Rows from block 3 of a small sound classifier, named by matrix and row number. Rows with one number belong to one neuron. Each number is 128 + 24 x the weight over its row's rms, rounded and kept within 0 to 255. All counts start at 0. Numbers have three digits each.
After each neuron's rows are labels from the 100 clips, of 14976, where the neuron reaches its highest value: "lies over" is the class under the peak; "responds to" is what is common among them. Only what is clearly more common there than usual is listed. The data: synthesized solo parts of chorales (CocoChorales). In brackets: how many of the 100, against the usual share in percent.
# fc1: first MLP up (model.blocks.3.ff1.fc1.weight, 1920x320), inputs 0-159
# fc2: first MLP down (model.blocks.3.ff1.fc2.weight, 320x1920, transposed), outputs 0-159

fc1.566:133136156108126135122150106143114137105110100135216118109137135160172114112165113125136104117168064153099137125115150118110145099088141147131124120103098094149135050113100129121129110108128073135110137163130136112118045112119130162147117131110127113137130108095122142126122146129184137156132129117117122104121083151149130131137157114158151120166131124123132123148122095128099099125125092138129148138111143114102092119149153091144130099139191089136153117151111126196108144152127153
fc2.566:111084114154146101116103125131149130143131136095129110127133124082137129159083134136139106145147130111117145116104132152133136135114147074146140133192081152151165136163117154098090134082136077149099125136112133165123088121101147123135120138092159131131138109141123110126133105109163078150103128156132099150120151122135127103130135166118192136162139141135108117144144130144107112115141120128141118117101153114132093095162215094139145123143130093133120161093135104127086134158131149
lies over: silence (54 vs 12.5)
responds to: oboe (50 vs 7.3); clarinet (47 vs 9.2); note C5 (31 vs 10.3)

fc1.145:123145089134127131117126130102110089120079126063114080159114153119121113113105183154151123104117100112130116136153095159114117116112187120109133101138116149122141131106161132118148126134125108135120157114134132110130114163132101177141146110123168092100130155124123138132130105147168166076150127122128145119089125139109136095126115122144124091092112177095102128155082118145124111122141109133161092096122148170129150142106108176137121132119151133108068118113167139083106175112117129
fc2.145:109151125101139103119100130159144122155166116091216178153163151132153109121147139128112131119128144151090127122076146135116137165113129139121096160118105098139114123109138120121114175127170099093149066140133130140127073101174153150086105105148120124139144132150123122125168145161109147118130141155141147117114152139123145133146114109114125102147134091140139133094183153143097096118127164127143104151146142180141133145123112153129142136128104097126106133113101108130159117130130083
lies over: G4 (43 vs 2.6); G#4 (29 vs 3.4)
responds to: viola (98 vs 8.6); note G4 (52 vs 7.3); note G#4 (44 vs 9.1); note F#4 (25 vs 8.6)

fc1.64:096147129107127133163125069153134145090136123128206142104134107126147117119101114113142123096170091118124137156122137074096137119132098150111104118132146131124172120102102124126130146138108113135123136176145156115073115119121130142114149119109153100131108141100121123108116098136148104139152151142125109085148166113114166102135153125126097107139138150091083111118132090113058105103132140163137105143115123069144145158142137137165146148152172114124146132121141168183088088141140131
fc2.64:125123081178152129094115129120196117156176113137155131119133133144130138136118136151145130118143127132111165155100115155125126108128110122139123098159136135107113130149126147097178119103147105151115097140116103144161102110146099143140143147079082143133163122127087131145108120099153023127107163151113097094133147118140149106095137129111139123094119129144105131065127126133103140112134113122106118122083151107102106082137207104150092108116135097153115134106164137089120089159117162
lies over: C#5 (28 vs 3.6)
responds to: trumpet (69 vs 8); note C#5 (34 vs 9.9)

fc1.398:156155137124123136167098131130169184097115134141161103169135122154094117154120112134106116121142110156160108136148149127097121136102128097100102134145128124116145134133101145101138140155112154111166151188100121095115113137165133107138153142092171092135097119163085154125110107162158174139149171139161117145165128128102101095135109117105166131116108161133118160165121117160174122074161120127132107109113113134152104107118123107140149132172158146124126133144118092142136140119127138
fc2.398:124113131113172116157121067146103111143159147104123117127147177111152099108145112165070147149123114136136116101135139103184115125141129168136131126115132112118131127182120107139081154166117166116118085093138120146132158175127109096130107137140125146154176151117148149130138146084141145126167116105167115186078116146095068135091154151133125167151154139146138133145150142130110125092121082149115146118164101110116125092180129147128111119123105197123110158137175151140113108103136142
lies over: A#3 (25 vs 2.9)
responds to: cello (99 vs 9.8); note A#3 (42 vs 10.5); note B3 (33 vs 9.7); note A3 (28 vs 8.7)

fc1.95:134132133118154127103133135154087096114093086110130130152110146129126145128196124104126129166148126070167152112155141124126140111123138103193140113116145158129085102160125129140141111074097062130093156135124087176125118117128112160181111150149111151158141141152124133141139146092100110117105119106158135096171091131128137148129142066109118095116138109121113174178094117120137101167108101146122166118142117142115120132126137149155139113109144158162091136134150135132141119123129144
fc2.95:073139139142142133115138082139096085167138112103106139128135137145162087138126156127072157103105120158112114162090124110136144124122093142121086130167111108132101152107132101149152153132163115068107087130116145136144114110150110087140098114133121087087125116128094133138141159155108119145141138114133086139120117090098089171098129138094119156130107104130128115136160139076103141102130129156155117130163101150160107149147123124099156141146093090083163136131148119137112145120138102
lies over: F5 (25 vs 2.8)
responds to: clarinet (100 vs 9.2); note F5 (31 vs 8.1); note A#4 (28 vs 10.4)

fc1.625:147139120109162151164100090133154153117152147132159093165147133147116118135130132146102127099127084141156132135171174143102112159136146140120107090150138142120104130155105126111144157177133139118128156156103162102119118156168131091121141140084157092129123137174120141118108147158121137132139177129157099149125143148113108082121099099126163124149129166151121151136145132126168105060154124115111123117132098145177098104129121099151122065144128112135113145136138081129113168114118140
fc2.625:098128141123166114195123060153147121138123162122131132138129152121127098127132121162068169108139077131124139146122109111147121132141151158140141144116147123103137125175123136120103134162119159116156106094151100138118144153137125116121121134104140112138153166116159141157114128121127173117162110126161088169127096117113055133079127154105143153163130116175111141137144121144122133100133105138071123129146093089107105083210122129145119141115141207134098137155154121135086114118119145
lies over: A#3 (25 vs 2.9)
responds to: cello (100 vs 9.8); note A#3 (50 vs 10.5); note B3 (35 vs 9.7); note C#4 (33 vs 12.3)

fc1.477:127102152082115114127102099161106147115114099144204129125126150165159121133138100124121109130201048149124168141096145136101133107084131146162120144132104115144136053127101130119127102092148098134094148146124104110105063119123112155132110129092103118122122112101088122132097126121173121148134128123108112106130118129159133118123131129138147104122112138130082135123109092125096094123111107139147150123080145111109104122153136119168147104143171103176144118136101140178087126151124149
fc2.477:139120104163139118108124140127176151135159132113154118158129144089153128132081140169158090137182119123116130128107161129103145117126123085138130130185087135139173131160112154097095128118138076136092123151127109148132066103112147149123089146076138160136141104135118102141132099100177067137104144151123082135119168130146128091114138141114184138160156131130094108113148125149098125127147115132125126123123124097127102090150208113156153125135138101119129185105129101132101135152136130
lies over: silence (34 vs 12.5)
responds to: clarinet (52 vs 9.2); oboe (39 vs 7.3); note F5 (31 vs 8.1)

fc1.560:085145123124130138153145086132141144081134141119195130101136122125136102135086105117144140088155110128129137156116142086091143122136112144109085119124158126135147123092119136122141141132123117129118129140131162118092107123121140122131148119118154118151112140110131131103117092154153095135157161131120103095153162096124175109136144123116123113128137162105080101090142087098075117112146142165131111148106132074124147141145150135159146157151147122121144143119146160177077087140131132
fc2.560:129117074147167133098126117106197145149164136138148128135158120152134129123102121146124148154142134145110143150107127148164139133127120125141135113175149123090148126178116150094177123124109126143126109143113110139133127116130125161152166138090108158125187137124101126151140142109143044144104152122124077111143141142152149121118141131103146159072131135145121143100141157124118139113147110133142129111109159103105096104156199126139083096120116118142133108113157140140139108137109174
lies over: C#5 (28 vs 3.6)
responds to: trumpet (57 vs 8); note C#5 (38 vs 9.9); clarinet (31 vs 9.2); note D#5 (29 vs 9)

fc1.52:128125111091145111117144106145117135146117136113156131160101131153140153095089144105130113104130128120130118135157169147126177138143133066193149129140149119142128126094168116134130133102121095142101133099127077135118096095098120179134157105124120153139136123144152087108157120123133107160152145142156120114157149138111140147138093119118116098130104130145143105220102106122185131143142094136161127162145099140151154098142123100137080118129156095102112140150164121144098113115122154
fc2.52:104117133132133110170121146148126113170157112092161159122113123121129092124148159117098154137112120153129114099106075143125115118134135169051108136103124155143149108176189137123155131125177158113162065160142117158143133113150142115126137124176159089122139114087107133114143151147142114150127123110127130115125154148154109172108112118105107110144161151163146167136136122152069125169132156127175087133154152118129127116133128147116126155159122141070121138116146112128143082119153089
lies over: A#4 (26 vs 4)
responds to: oboe (68 vs 7.3); note A#4 (39 vs 10.4); note A4 (25 vs 8.6)

fc1.191:114152179208088141147091110141090130105092126132143109085091113128166113179138134143137120183110158123105129133192095127106136148116118141176129095143143074154102111180132141141110127120108131127085145090140124149120192109136135112147130114114124137110115142161085074108106097134131172149162098131083146085122150098153129154112106153103126114157108121122153076119144133153157149115152158118121125107140114195153124179106092123111140144124112131126113172156120137081160147129088116
fc2.191:074154123084137147120118147105146066113133154146080192125100099141141139151157156157153115131131163132123141099101139143140130128119107122094142173125159124071111168133104071142108149142123149075176120109132146146118159133106118152117092149153140092150154085095137108141160131175102122130123107118114076106115111124117128159147164118141103110118173100145149098143134138133136116140127110096137126114118119132107114130084115139105085145179095157128144127164129138156146154146160119
lies over: G4 (34 vs 2.6)
responds to: trombone (53 vs 7.5); note G4 (38 vs 7.3); note G#4 (27 vs 9.1)

fc1.663:119170115138138140154129089169137118065155124110197129091117116114116115119088128094149110101165094128127134149144125073102146090127110139114123134140153112118160119089085124115143126124120129137119134155139165104081088124153119111123140124107154124136122121092146112124115074126138087133153153136129136073162150107120135108132142096116091100141120141091121151103155093118059130086151157174148084138104128078118111134141145149169132137139181128149133140131152158159090075119130111
fc2.663:131105103149151136118124127135187131195140108138161144163148130124153154108137126156145117145105113125122137144099125131140153131146107123133104099156181089122127112145120119116165147151137141120118108140142097158162180104133121161162140149108118135142177134141084146132120123125104057176111166127146104123128154122129117094120132150140138122106133131154127094088119135179107152086152122147121125125089151103129120117122176147133117119120105110114153112134162133130114105158115138
lies over: C#5 (32 vs 3.6)
responds to: trumpet (67 vs 8); note C#5 (39 vs 9.9); note D#5 (25 vs 9)

fc1.687:092151126202109119105117107143127102078150134119164156136107118117132119161146126139101132119111135193128116152127123140140142123135089139132111126151133105095138163142120104156093143101148168151136129089151068082114122148112127102129139102148103152122134163099096133125097120147140155160139145132086111115143157132114137135114119130120119102161088124128143103098133114133155168102165158119131129103137120134135161162121116118136095144147145129111112157117138115097157157104112105
fc2.687:106144134146061155095116193130126123121140141130117144148124137103099143144157137105144104163109144154112145090096106110127151109136102187090141132145135147142118166124111118151106104149144127150120142081150099096120149153123140142115135137147167123127133126111136161136143146170185151150096097116110104103160162146126162165121118135151133103126146151203130102139098131169138140100137164156107121131126121130094131149114128082097096162143155105120098167096136117145136166124118101
lies over: G4 (32 vs 2.6)
responds to: trombone (66 vs 7.5); note G4 (47 vs 7.3); note F4 (35 vs 9.2); note E4 (26 vs 9)

fc1.5:109176119115178137095144097123142115093129107090152129125076124086148111098118140126137129130123111089104117118149139089163130122093154146142158112127129161117156110100175118121113120143115111153115171115148144119123119154120134143128132125179150077087119139129116167141122148095158156096122069086149123144163124142115122129123174083131137141155123102133124111146101104126163084131143106121138149128148128100094131100109115101149087084138145126103121126105148102065150106089150104
fc2.5:151116172140133121135126126138115109145103123065100141096130111123107136137172126142141134148143138100100125078140046117156142097100117121112142130115113076172125149166122150080131090103120154118145128148144170117137129143101117114092126143150200099112153121129143166132094139145105122118127088098117119141105132110128141120132168098171143133121158117118165124124138125165077123099120132156086134121148135157147118133154152130118118146137081106111130123136141153152114099127103115
lies over: F#4 (28 vs 3.1)
responds to: clarinet (80 vs 9.2); note F#4 (40 vs 8.6); note G#4 (35 vs 9.1)

fc1.531:146163094142117095112118124109116104142092116113102113156098135133155103120109170159102111112133080111112124156167090161086096121113149110147122139128104125140116105134152144129156109099131113111145122100139129112119059146117093179106129109114143078096157131109162131128128107119123119090126125144125150083130123131127161104120157138116133080108114137068093117133100148121141140123121093168156103097113176173128131089108092134103156155099143129139076132126153140087112141105109103
fc2.531:136160122075131080168105156155126133143156142080162145154138093084118100109152112119135096148139141137078141147111149126130134179108146153110138165127106106159150178145123112112128145136108099086141065091133138143115123093128107133108112133157144109141130128152134117123167112148137165118148147135149144146140147160138153135162139114094117130172132157102146168094173115164078120148132103122126114142150136141143133140148110139126153116122105090112079147114107105129157103141137131
lies over: G#4 (28 vs 3.4)
responds to: viola (91 vs 8.6); note G#4 (44 vs 9.1); note A#4 (30 vs 10.4)

fc1.227:089173135128174132134137102139154124089133102101159110129092113102139126121139150107159143149126105089101122122167128112150157123096147119149168129114131154110170137137179119132107116149099125148117192126147168121120109160106126146140136171161161078102140141146135152122097157104148148105131093100133129111153111157099129122124166086131155133152130121126163098146114084110153091124154109125145142132161126121106139113126128117163107091127143106102101113117138115089130112103158107
fc2.227:153132160147143131097167127132108095120105122070099130132136117079125101127169131145144133146106154101075116098099059092164108103105137155129130122105132090163113132167101111097124103127132168105156161131140134122125147134117111135082113151156186109150153111102152151149078123146101131117124092104118125131107139128116112143144149113178164149121171106108163118136115114139086132121146122151102151135143126158120125121174146102104115141126091129128122111121120157132130102114142126
lies over: F#4 (32 vs 3.1)
responds to: clarinet (77 vs 9.2); note F#4 (49 vs 8.6); note G#4 (34 vs 9.1)

fc1.511:090143119127103112117128122135092095148127092108179077135083140129169148121124152139135106114147110146105140168164146164071111155118161104142155159088102148131099119119132109146143087148130110088108135154130131111120097153155088165136117100126139137075139150141174108126158100129147113073114128138124156133095124112127160095141125107125152107125139138075110133135133160156160132101158127168162104072141138137148112081127114115107151151112143115113055121124147110117111167125090119
fc2.511:115118116087127117148121136130126108136133128102198173131150136149111110119181130114140117116130137120116169123078115129101156166107128173095144083136116100128141138110146086107159115143160110086131051140093145129095110114163125115098117107158151120139107094146158140143148125161123101113127157144133117134116141169108151119112135091096100107143155136110151149068169110144111107161106136124145085118168141155129113127124142174132133121167115121118100117135111158104164115102116087
lies over: G#4 (35 vs 3.4)
responds to: viola (95 vs 8.6); note G#4 (50 vs 9.1); note A#4 (32 vs 10.4); note G4 (26 vs 7.3)

fc1.480:126113116099123136138097116120125128176134115099117141166117097136158114162164085114122149117169143110145104124130150166133125070116134133180145115088155135120140123118127121084136124096129081133080131138145116079118170136150159137160117119132123130163152158114108115145117138140128144103145177084123160092135157118161115148144089129117142140140158122202126120123089108140141112145140133101120116134111122159143146135120103118157128113147162097169126128149155106129106152100103097
fc2.480:099134146095123139121119102093114126141121150141101152117103137163124112104103180103128158129122129119120144139088138087099183148173115133102112123156137145142116106171161104136144146148176115070099097159112130142130075099142140092136149068165128115108112111118116123121170166150119134147095130156139107105117113141119164143133087109114137089123112110097141119134161149116116159161107086152163145138159152171139111121110126124122136145162114118083126121128077099169175153139127092
lies over: C#4 (27 vs 3.8)
responds to: double bass (68 vs 1.7); note C#4 (38 vs 12.3); note G#3 (26 vs 8.1)

fc1.231:142103137120142101141104165120118118115127113124152146132099123134121087163133153072132103101130106118120143100167157113153188143113127080152152099118160104129134136112144147107126123121124093154099117119127085159114127103113137142125154095160137140129126136155102098099128116122135123129120122083110139061149156131120141123141166137129133090127096134159141165180125089138151118137101151107173108152120124158170119121085135121174083103129128080131160166113122090114102119104115135
fc2.231:105122129091125136180133126150111127134136138126151149140090130152160094125153130086126115134138102130155112096120137150131113121119106098098169133107137120111149114153145143141075095142166132116168096156147095157122134108122100074098116149149145104125125106085150104164134149126168121136138106123149131162098145133157082141115114138142109113137144145114173178158171141152083093160117133103133096117080128084153131118144079148130113158144142154096133105138102123155126109131137098
lies over: A#4 (26 vs 4)
responds to: oboe (81 vs 7.3); note A#4 (37 vs 10.4); note A4 (28 vs 8.6)

fc1.228:118202135122135134160141091159110121094138117110159095144093111110143148138132129132136148127183110099125111146163153131138152145102155097144178123114115159100157084108154113117105105112107117140118165119141132135095165157117121133138144143139177059128136143154091121121093159141125123107126110128154143097179135142119135133147170117144118121169109097116169103149131112107157082140114109121121163164158105144128151083141157155168111090135125130131132156106137148109096120115126134
fc2.228:086144142127140145122152124114096081119129127086092169097154088098127107156168146123113099162087151129086128142099098091153137129128136159132120139108168127130118131186119108110131107154122160110135146126150108142096127156122120117052114148145162121170132109103133149120087128087083163163107081116101100134117118135102119159149148150167153133110171101081126112137135140130094132124148128118116154134145127143149159145125156136114118148139107114119106135113124132169147130131124111
lies over: F#4 (30 vs 3.1)
responds to: clarinet (76 vs 9.2); note F#4 (45 vs 8.6); note E4 (34 vs 9); note G#4 (31 vs 9.1)

fc1.324:124181128105121150105094088081123131118154131097097132111092090138133175128132116137110181139171112150119112118121175133171109127076177123142111105116121133130152125123171145121131144129087136115115117105133126128159153150093144137127101152163128117131124135151141123145143168117126148119098117108132139137070094111150143072109143152145109150101132139120112102136139122085178113126137082072112147097155079158118198120133129124127119084110143124118080152150143097079142152128140144
fc2.324:129124138130178105137149102167162124132120128071065163157165114107117108095169157121131106116117141088106124133144103128116126149103136157077171100096128111133150104138136061132099134117130152119172132128154143137115133130151144128121132139125182151165115093113137121130096113136100113146140102088126131148098145167115124102164125108157095123111106087143163126128107129132068107156110118164097102134157125134150088110195103119098116093163094138122130086108118187165091118102147142
lies over: F#4 (50 vs 3.1)
responds to: clarinet (98 vs 9.2); note F#4 (65 vs 8.6); note E4 (34 vs 9); note F4 (30 vs 9.2)

fc1.454:115150111143100094096152155093120133141131126108168107148113171101111125094082154150133109115075139127143158176154086107087090140124143141112092129161115148125097108141125138130147117156114077101147125126141156085086158095108073149148168119090092116136134098165152118139147123154115115082129145136118142092110131141132165133125158135125130083142127109098129136125114145125131103120134103160100111082134202164139133113112107127098087145126142154116137112115124139073127128137137132
fc2.454:133150106085148100131155167110179128120143119106154100130105120066103143103119112125153081144109145113107102098130115160094172154094111143139134127124092129144136148100131082151126132165087140102184083118115148114129149106113116122125131136153151112146098138104184100128129104116155166104137089164133146132125141163120135091152167095098127124156143140121135150108153117119103127163120151117129137118137128126103145146133097150135142135103157123118129117128074109132150114121132094
lies over: G4 (30 vs 2.6)
responds to: viola (99 vs 8.6); note G4 (44 vs 7.3); note G#4 (33 vs 9.1)

fc1.333:105137124146108091114158138098114100135117129103123064142112184106146149074133155137146109104127109087131130177174084152074101134112155090147144126138095147121099089138128113143158128127138127115125136182130130095125138127132102149138125101103140107115126131129164122149194072126119105092128142120129143093115152134136156123124135111101153091149143145071116105100108135148156134120124088170128093096157147173145166095114120119095143172113143098127105119113131144095144092110085113
fc2.333:145177114091153118172136141118119147149111123080116135147120113085104107097155128147158075141133153142096147117126122155116154147095115140163138134138108119123132128122131093123141123191135143102167111109138169126088151158122145117084089155127181089146111156146180132125122102131113116131152103138130118155102116178120150079129173094121094116156130119129128149098142124153103116129128139138125106136172139131100137125164120146132127139115143110112089136138096110131148106121146108
lies over: G#4 (26 vs 3.4)
responds to: viola (89 vs 8.6); note G#4 (40 vs 9.1); note A#4 (29 vs 10.4)

fc1.691:143139120099155140157095110135178173091143139142149108164141137143112113147129112129119133108130102138155117118175164130115122153100132129107113109157134137117124140152123129096162169166120152109150159157098144085130119156166144106131121134094154111137125133179119116127128116145157138133153171121157115155142149136103119073135077112118141127131122167136135147136121125133186094066158126102116115121104091132157097089124122097150146082150143125150101145150138081133130165100130120
fc2.691:098102147128163103158127033136128132146140151136129126142123144140137080123117134160063147113143075140133131123136102123140103150167141160139134157107141124114141131158128127122104160154126163119146111091133106137120149150126098113120142116117146126144172188101142154147107128133118155104176135123184098171121107146114061132100162135127141155157139120163120134128164123135105124099144088136077128133154083091094114086184131140128123137118123191130097123150145123130093103113114163
lies over: A#3 (26 vs 2.9)
responds to: cello (100 vs 9.8); note A#3 (48 vs 10.5); note B3 (31 vs 9.7); note C#4 (31 vs 12.3)

fc1.652:181118121121148170160098090126151170112133118109152101189131135130092130131132105125114128103143099139146137124151162136110100132119160142105105129143117136110117161140124132094122164152117167109141157144111176112118138168163137111125120144088161106127101130186114122126114128151149138109152164119170102147124137142119112075151090114124159132162133163145122157148119118131152107084167144112132108118121093124130108113127124098169126090151138134140108155137132096112131160097136152
fc2.652:096123138137145111176118060156123120135124140152131122128112164103133081125135136159081158120115091157129149119134092129152109138146133150160127153125127139115131123171134125128114146171135174109154100099137119126123160142145113091151120130112126119129170162120157150144114120110133161100163125130179086191091098143100065137079150156134129161165141121147130129129158134127100129084133099141069135118153071097103111062185133119137122130105129188137110157151158140145086137110133182
lies over: A#3 (28 vs 2.9)
responds to: cello (99 vs 9.8); note A#3 (48 vs 10.5); note A3 (34 vs 8.7); note B3 (30 vs 9.7)

fc1.341:111141102123111097084128121128123112129122123096148049145108149127123161114136163126116099096151110127111132176141148137098109138110158118151156152113088134137111139118109140148137088131134135085155123145128121108107076154145104180115124106118138090108121147136195123128152115126135122097123109121126148107108146136118141092133132127108147053118138146086118130134097156157173137115123120158160077126152147161153125097120125126116125130106127119108075095113144105108116175120080123
fc2.341:116155092091135088163106144146094135147125126065150151126125136100133110080138124133145103143134138146105120119129089136102128148091151140113151115120097113111105105121133095097127149150138123107152086122120162132131122130128148109100092118151191132144105130133154110149123115156128102130128159143133131127102131149126145110129149085116074135182139123125140134099143126164105102160109139146140115131171141132101135114145119162146130115144128091128065145115117137126149090127142110
lies over: G#4 (34 vs 3.4)
responds to: viola (95 vs 8.6); note G#4 (48 vs 9.1); note A#4 (29 vs 10.4); note G4 (27 vs 7.3)

fc1.670:116144104134130088109119142132095120095118117125138051155074133089147126124092166143132098101152099122112148181158121129103133123122181115144159142094102121131096092128114134122173077122135097089139125158130140091122078153132110176142129113101141080093136140146181132125139094132106113089127115134104152119093130131122151102134133138105136083148108129093117130123121129139179129099102102118129079098171130154145149107107131134110160147093137122095080132093130112096117136078109114
fc2.670:098153097110159092166137123116138092152144110040141148168156137108111090091168117150143089142153163132097118139087080172091141137106154140111134117124117116139128136145112089115129129152107133107164107121115161130118129134130154119090095126143180122139121149131190124130133120158118110147142103152122114154121120174134124107164145105118104121153116110127151146089143121169079110149136141145136114161167146143093127115160128156139113132134146127125081131140112136140166101144126113
lies over: G#4 (30 vs 3.4)
responds to: viola (96 vs 8.6); note G#4 (44 vs 9.1); note A#4 (32 vs 10.4); note G4 (29 vs 7.3)

fc1.481:122114149107107130156121103150104160111103100147198123119122138165161124129153095117119107123184050139108162149096144143094140102104116134156118144129127109139137065126105120127138092085139085148100149159114102109106065114134114159154111129087114117127130112097108113126103126124184118155138151133111120113133111127163124125131130118151131091149116154125094135139106100137080112130127112137144136118069158096131100120132130104165145109138169119163155127133095152205093125161112160
fc2.481:126092121159147107096133131147140149129153123124156124137129146086156125138069132161153088164178120131111128146107167129100134128119132108119119131192070151141163121169102164090095128114128073140090126155111116146125083121122143156123107127056127162128148107146127117137119101114178065156104131163113091125135149135147113091111134127122177115153144135130095110111150147162126095095141108133127126118122120097105097110134211116152149118137135103126144160101126105134092136149135133
lies over: F5 (27 vs 2.8)
responds to: clarinet (98 vs 9.2); note F5 (35 vs 8.1); note A#4 (26 vs 10.4)

fc1.194:124100138111137089161109154154107138122145122092147165133091119113147112135139125097143131133146097124154109098139158120157161155120115078132143132134109143153149161122142146100116128109160094143108110132140085152102107099121125147117135104145145165146098085134113139133142092123146101103132118088122157090132162148124138130151149127132095079129098131164179180172134118129188132139102117110158112138074138170168114130099099138148079127091135087130119150126137101098100128108119135
fc2.194:107078123105098127181114135144063118113129111117154142112112120147168102105172126090131105130135102150163111111128100119136102121140108068111166118090109124080132129132148149152100116107162118114108103113155102135119104128111117069111143147122149112106123084103111095136104132093143137134123091080135126107124124149124087127115127117147087080128124126122139165162128131143126091142109114102136092130103107116137097139124104167160117146137129111137117133121092127116111098125127122
lies over: A#4 (25 vs 4)
responds to: oboe (78 vs 7.3); note A#4 (36 vs 10.4); note A4 (29 vs 8.6); note B4 (28 vs 9.5)

fc1.139:118149086117162141130121131115148075149132113121096126140134119163129101094058115123111140138125134076107139111158089111151124156091153114110155124128114144108132130114159131132107125152124095198128188178126118135144111115080134125146134161168154103125127128144162153133110187159078167145129118101130135187118125153117152143109141141158098152131148118107183161129124091144166116108123112143146160116148130177130130126144122102098112105127107076125126122123162130130159140129129078
fc2.139:137129121126131135104106172125150119130112149101061114136134097119115117122157107098151141143120124107122148085141129121149105122103154151159146117121123135139151131117133075116175117110091119123141197180133169114134170150110118153142129134117119113164137109142143189146117121104096127148105129141109142159139122172113140106127113138111151132107152175117181100138089115114139119131126130119126152127120094155131103111134123097091088101124115083130124107116121110096141140127140153
lies over: G#4 (28 vs 3.4)
responds to: clarinet (72 vs 9.2); note G#4 (37 vs 9.1); note F#4 (32 vs 8.6)

fc1.722:165149119081166141164089085141147166112135137128160081173154140147105138140123119125104129120132092133145123122168170142113097151129146158103106122129111128123120128143121131112130175136106142097149162151108183107134122147172134107122134153093155107118120151177111150135122136152138159103147181106169118151139125145126113104148113137128170134150111159167148168131130131136171100079179147098112105117125104124136120104118123098145128097150139134121130154135143083123120168136124155
fc2.722:093119131135146119162099066149141112128141133133115113133133168122150116125140113180074132115138064157137147115135121125152112135127154161146129155100156127120122135167099109122080159170123161127134095100145128146122145153129120093146114150113096134139159143140148136136114139126140145107170102142174088202081120152118081130084178156136141154142136133140138134157171140144101130081131096140084141115153111097134101060179116117155106134123132201123109144141159131147115134131127155
lies over: A#3 (29 vs 2.9)
responds to: cello (100 vs 9.8); note A#3 (40 vs 10.5); note B3 (34 vs 9.7); note A3 (33 vs 8.7)

fc1.46:181120101128145141147091100132148150125114137108158097154139158156069137123131115123100139094128091141155141140149159137103117158124173127117109116151113139127111148137123139089139145157127158114149159150095181090127130165169127111135142131085135097128132147202124142129120110170149129135134168133157108155118156145109087086123103116133151131157130179144132160142120115136162096069148138113109126114123092109152127087135125076150132104145120152125120160143161085127115158122133145
fc2.46:087123149119158127180119056155122115128146139140125118123125166096135075129150150156076150099127077150133126152131089123140114126143131158149138130125136128115118112181123140136115131153130164095141095077139120127107148126117120107128139155120120111133173177116158144134119126115128155106170128124178089175108106139106074111067134169108136153158143118148114134127148120150104124109138097128097126137128095096092108096182135128123129129118130198113101141154143132141090137121116157
lies over: A#3 (32 vs 2.9)
responds to: cello (100 vs 9.8); note A#3 (54 vs 10.5); note B3 (38 vs 9.7); note C#4 (32 vs 12.3)

fc1.161:164171143094153127135145115154134129110125110103138128066128137107115130083135101132153139116161124133128101131153131098137101093130149099171173099114093160123166078141140150145158112073147103131089168154157118110126090155128132132197130130146145106156162122108109117145073127088140123148119110127157146108146109165100103130143132091104112120165121119127083150111095144117156044164097096084153146153128150149080123121124166122121121095100141089150109142118191152136124125137103145
fc2.161:088140115141134136124091123117098102151113110099116173127189082123147111183181142110093118133096141101123127137125101123126147115129165158103133115133144133137162148131151134079119171105141135113098083163129131145105086157147163132106090135151158111113113134137086118138145139128117139180138158139134132115111144130110135174161107152128139138108142108150135107143149095103094078131143140152129120122151177176147120130116125143105142133157121118091133150119155149133082119148147156
lies over: C#4 (32 vs 3.8)
responds to: double bass (91 vs 1.7); note C#4 (47 vs 12.3); note G#3 (38 vs 8.1)

fc1.627:170141138126138151165080123106142157120146144116180111180127139155090145123143121145115164128158115164144126135130158124110123146132179130127098124153122147107133135143114141106139123145142144107145161183090163114145134144158145109137120128098152119137114118198093125134103116148177118138166166121148100126114135148111107088132112120117157135147141172138136143163110125143168105073133170124127112129110086109119089117125117084141128107137156124141119175154137081133138154127141160
fc2.627:136108125114160100196134044165114164133128148112126135116140143120156081150141145133066154113108096141133133144135090128143120127135147174128107144136110091109113112161121133136128157159131160116119096081122094131102149143120120075133128103100151125121152204108158120130116142120142160129143132116173101164101103114093067133081145142108148167146121116159120125129151121100088095110121109125107124111128133089112129065186128150126141126125117168137114113139151129140109141107134159
lies over: A#3 (25 vs 2.9)
responds to: cello (100 vs 9.8); note A#3 (48 vs 10.5); note B3 (32 vs 9.7); note G#3 (31 vs 8.1)

fc1.3:144106130110173176118120118140105141125113100119187141112147114172144109173154104116124123147169086126100149133126135165110121106117153140190096134095152140130123125107125139128137132080119107145116106153118102160119102136132142140148142093117119155140144132125131105104138143086131122148128113120147135083143114121173146152112139108105123089123153137120069134160121120115115074146128116136105141143125112105119153112122138119135118111132193094142135122126144107163096147138075152
fc2.3:103108155150102131148084110134118119132181079087162135110105116124141099146106181119124159090163120123100112133140126121107209141148102128113087121150105128116160153127145164104162144120169104095094076155121173103139088102143140130114118116113129098083121108114102137144131121180141096133128151122147090100101149131126134133126097159134163120127105137142153136115165148125146105116141145144131122174141128185117096159124136161104134131150119096120189155156103108138132128140153083
lies over: silence (30 vs 12.5)
responds to: clarinet (46 vs 9.2); flute (37 vs 8.9); note F5 (31 vs 8.1); note G5 (27 vs 6.4)

fc1.224:124125140125115108141105155117134135143123133106123166146112114131162072147122166092136110116130118137133138121167138087125179145124130090153154096121133117133119131103137144105151092119126064157082122109097089177098132102111120146104123112147164166132128138148130107118125105115133120115116137089122131083144167158119114111150157137134113099127115137153136151178135086136169140140107137103150103150103116187177126117099130109169073108136149098139112154122124100100119120111097149
fc2.224:079086134103156121173127136149109112133145110091134143115080146132140084106148131084125113137125101137162115076133119156133090112138139121117157132100147129117132129144148161120103085140175168129140087143142096135116128143125127095129127123123145110125093096088127120150150166101160111149132146117161140122130166122159097129076127117115107092104144134103156157140150141148085081151101150132119088107114133095169099134150113151115126147132115118086104110145129152143112087129135099
lies over: A#4 (25 vs 4)
responds to: oboe (83 vs 7.3); note A#4 (34 vs 10.4); note A4 (32 vs 8.6); note B4 (25 vs 9.5)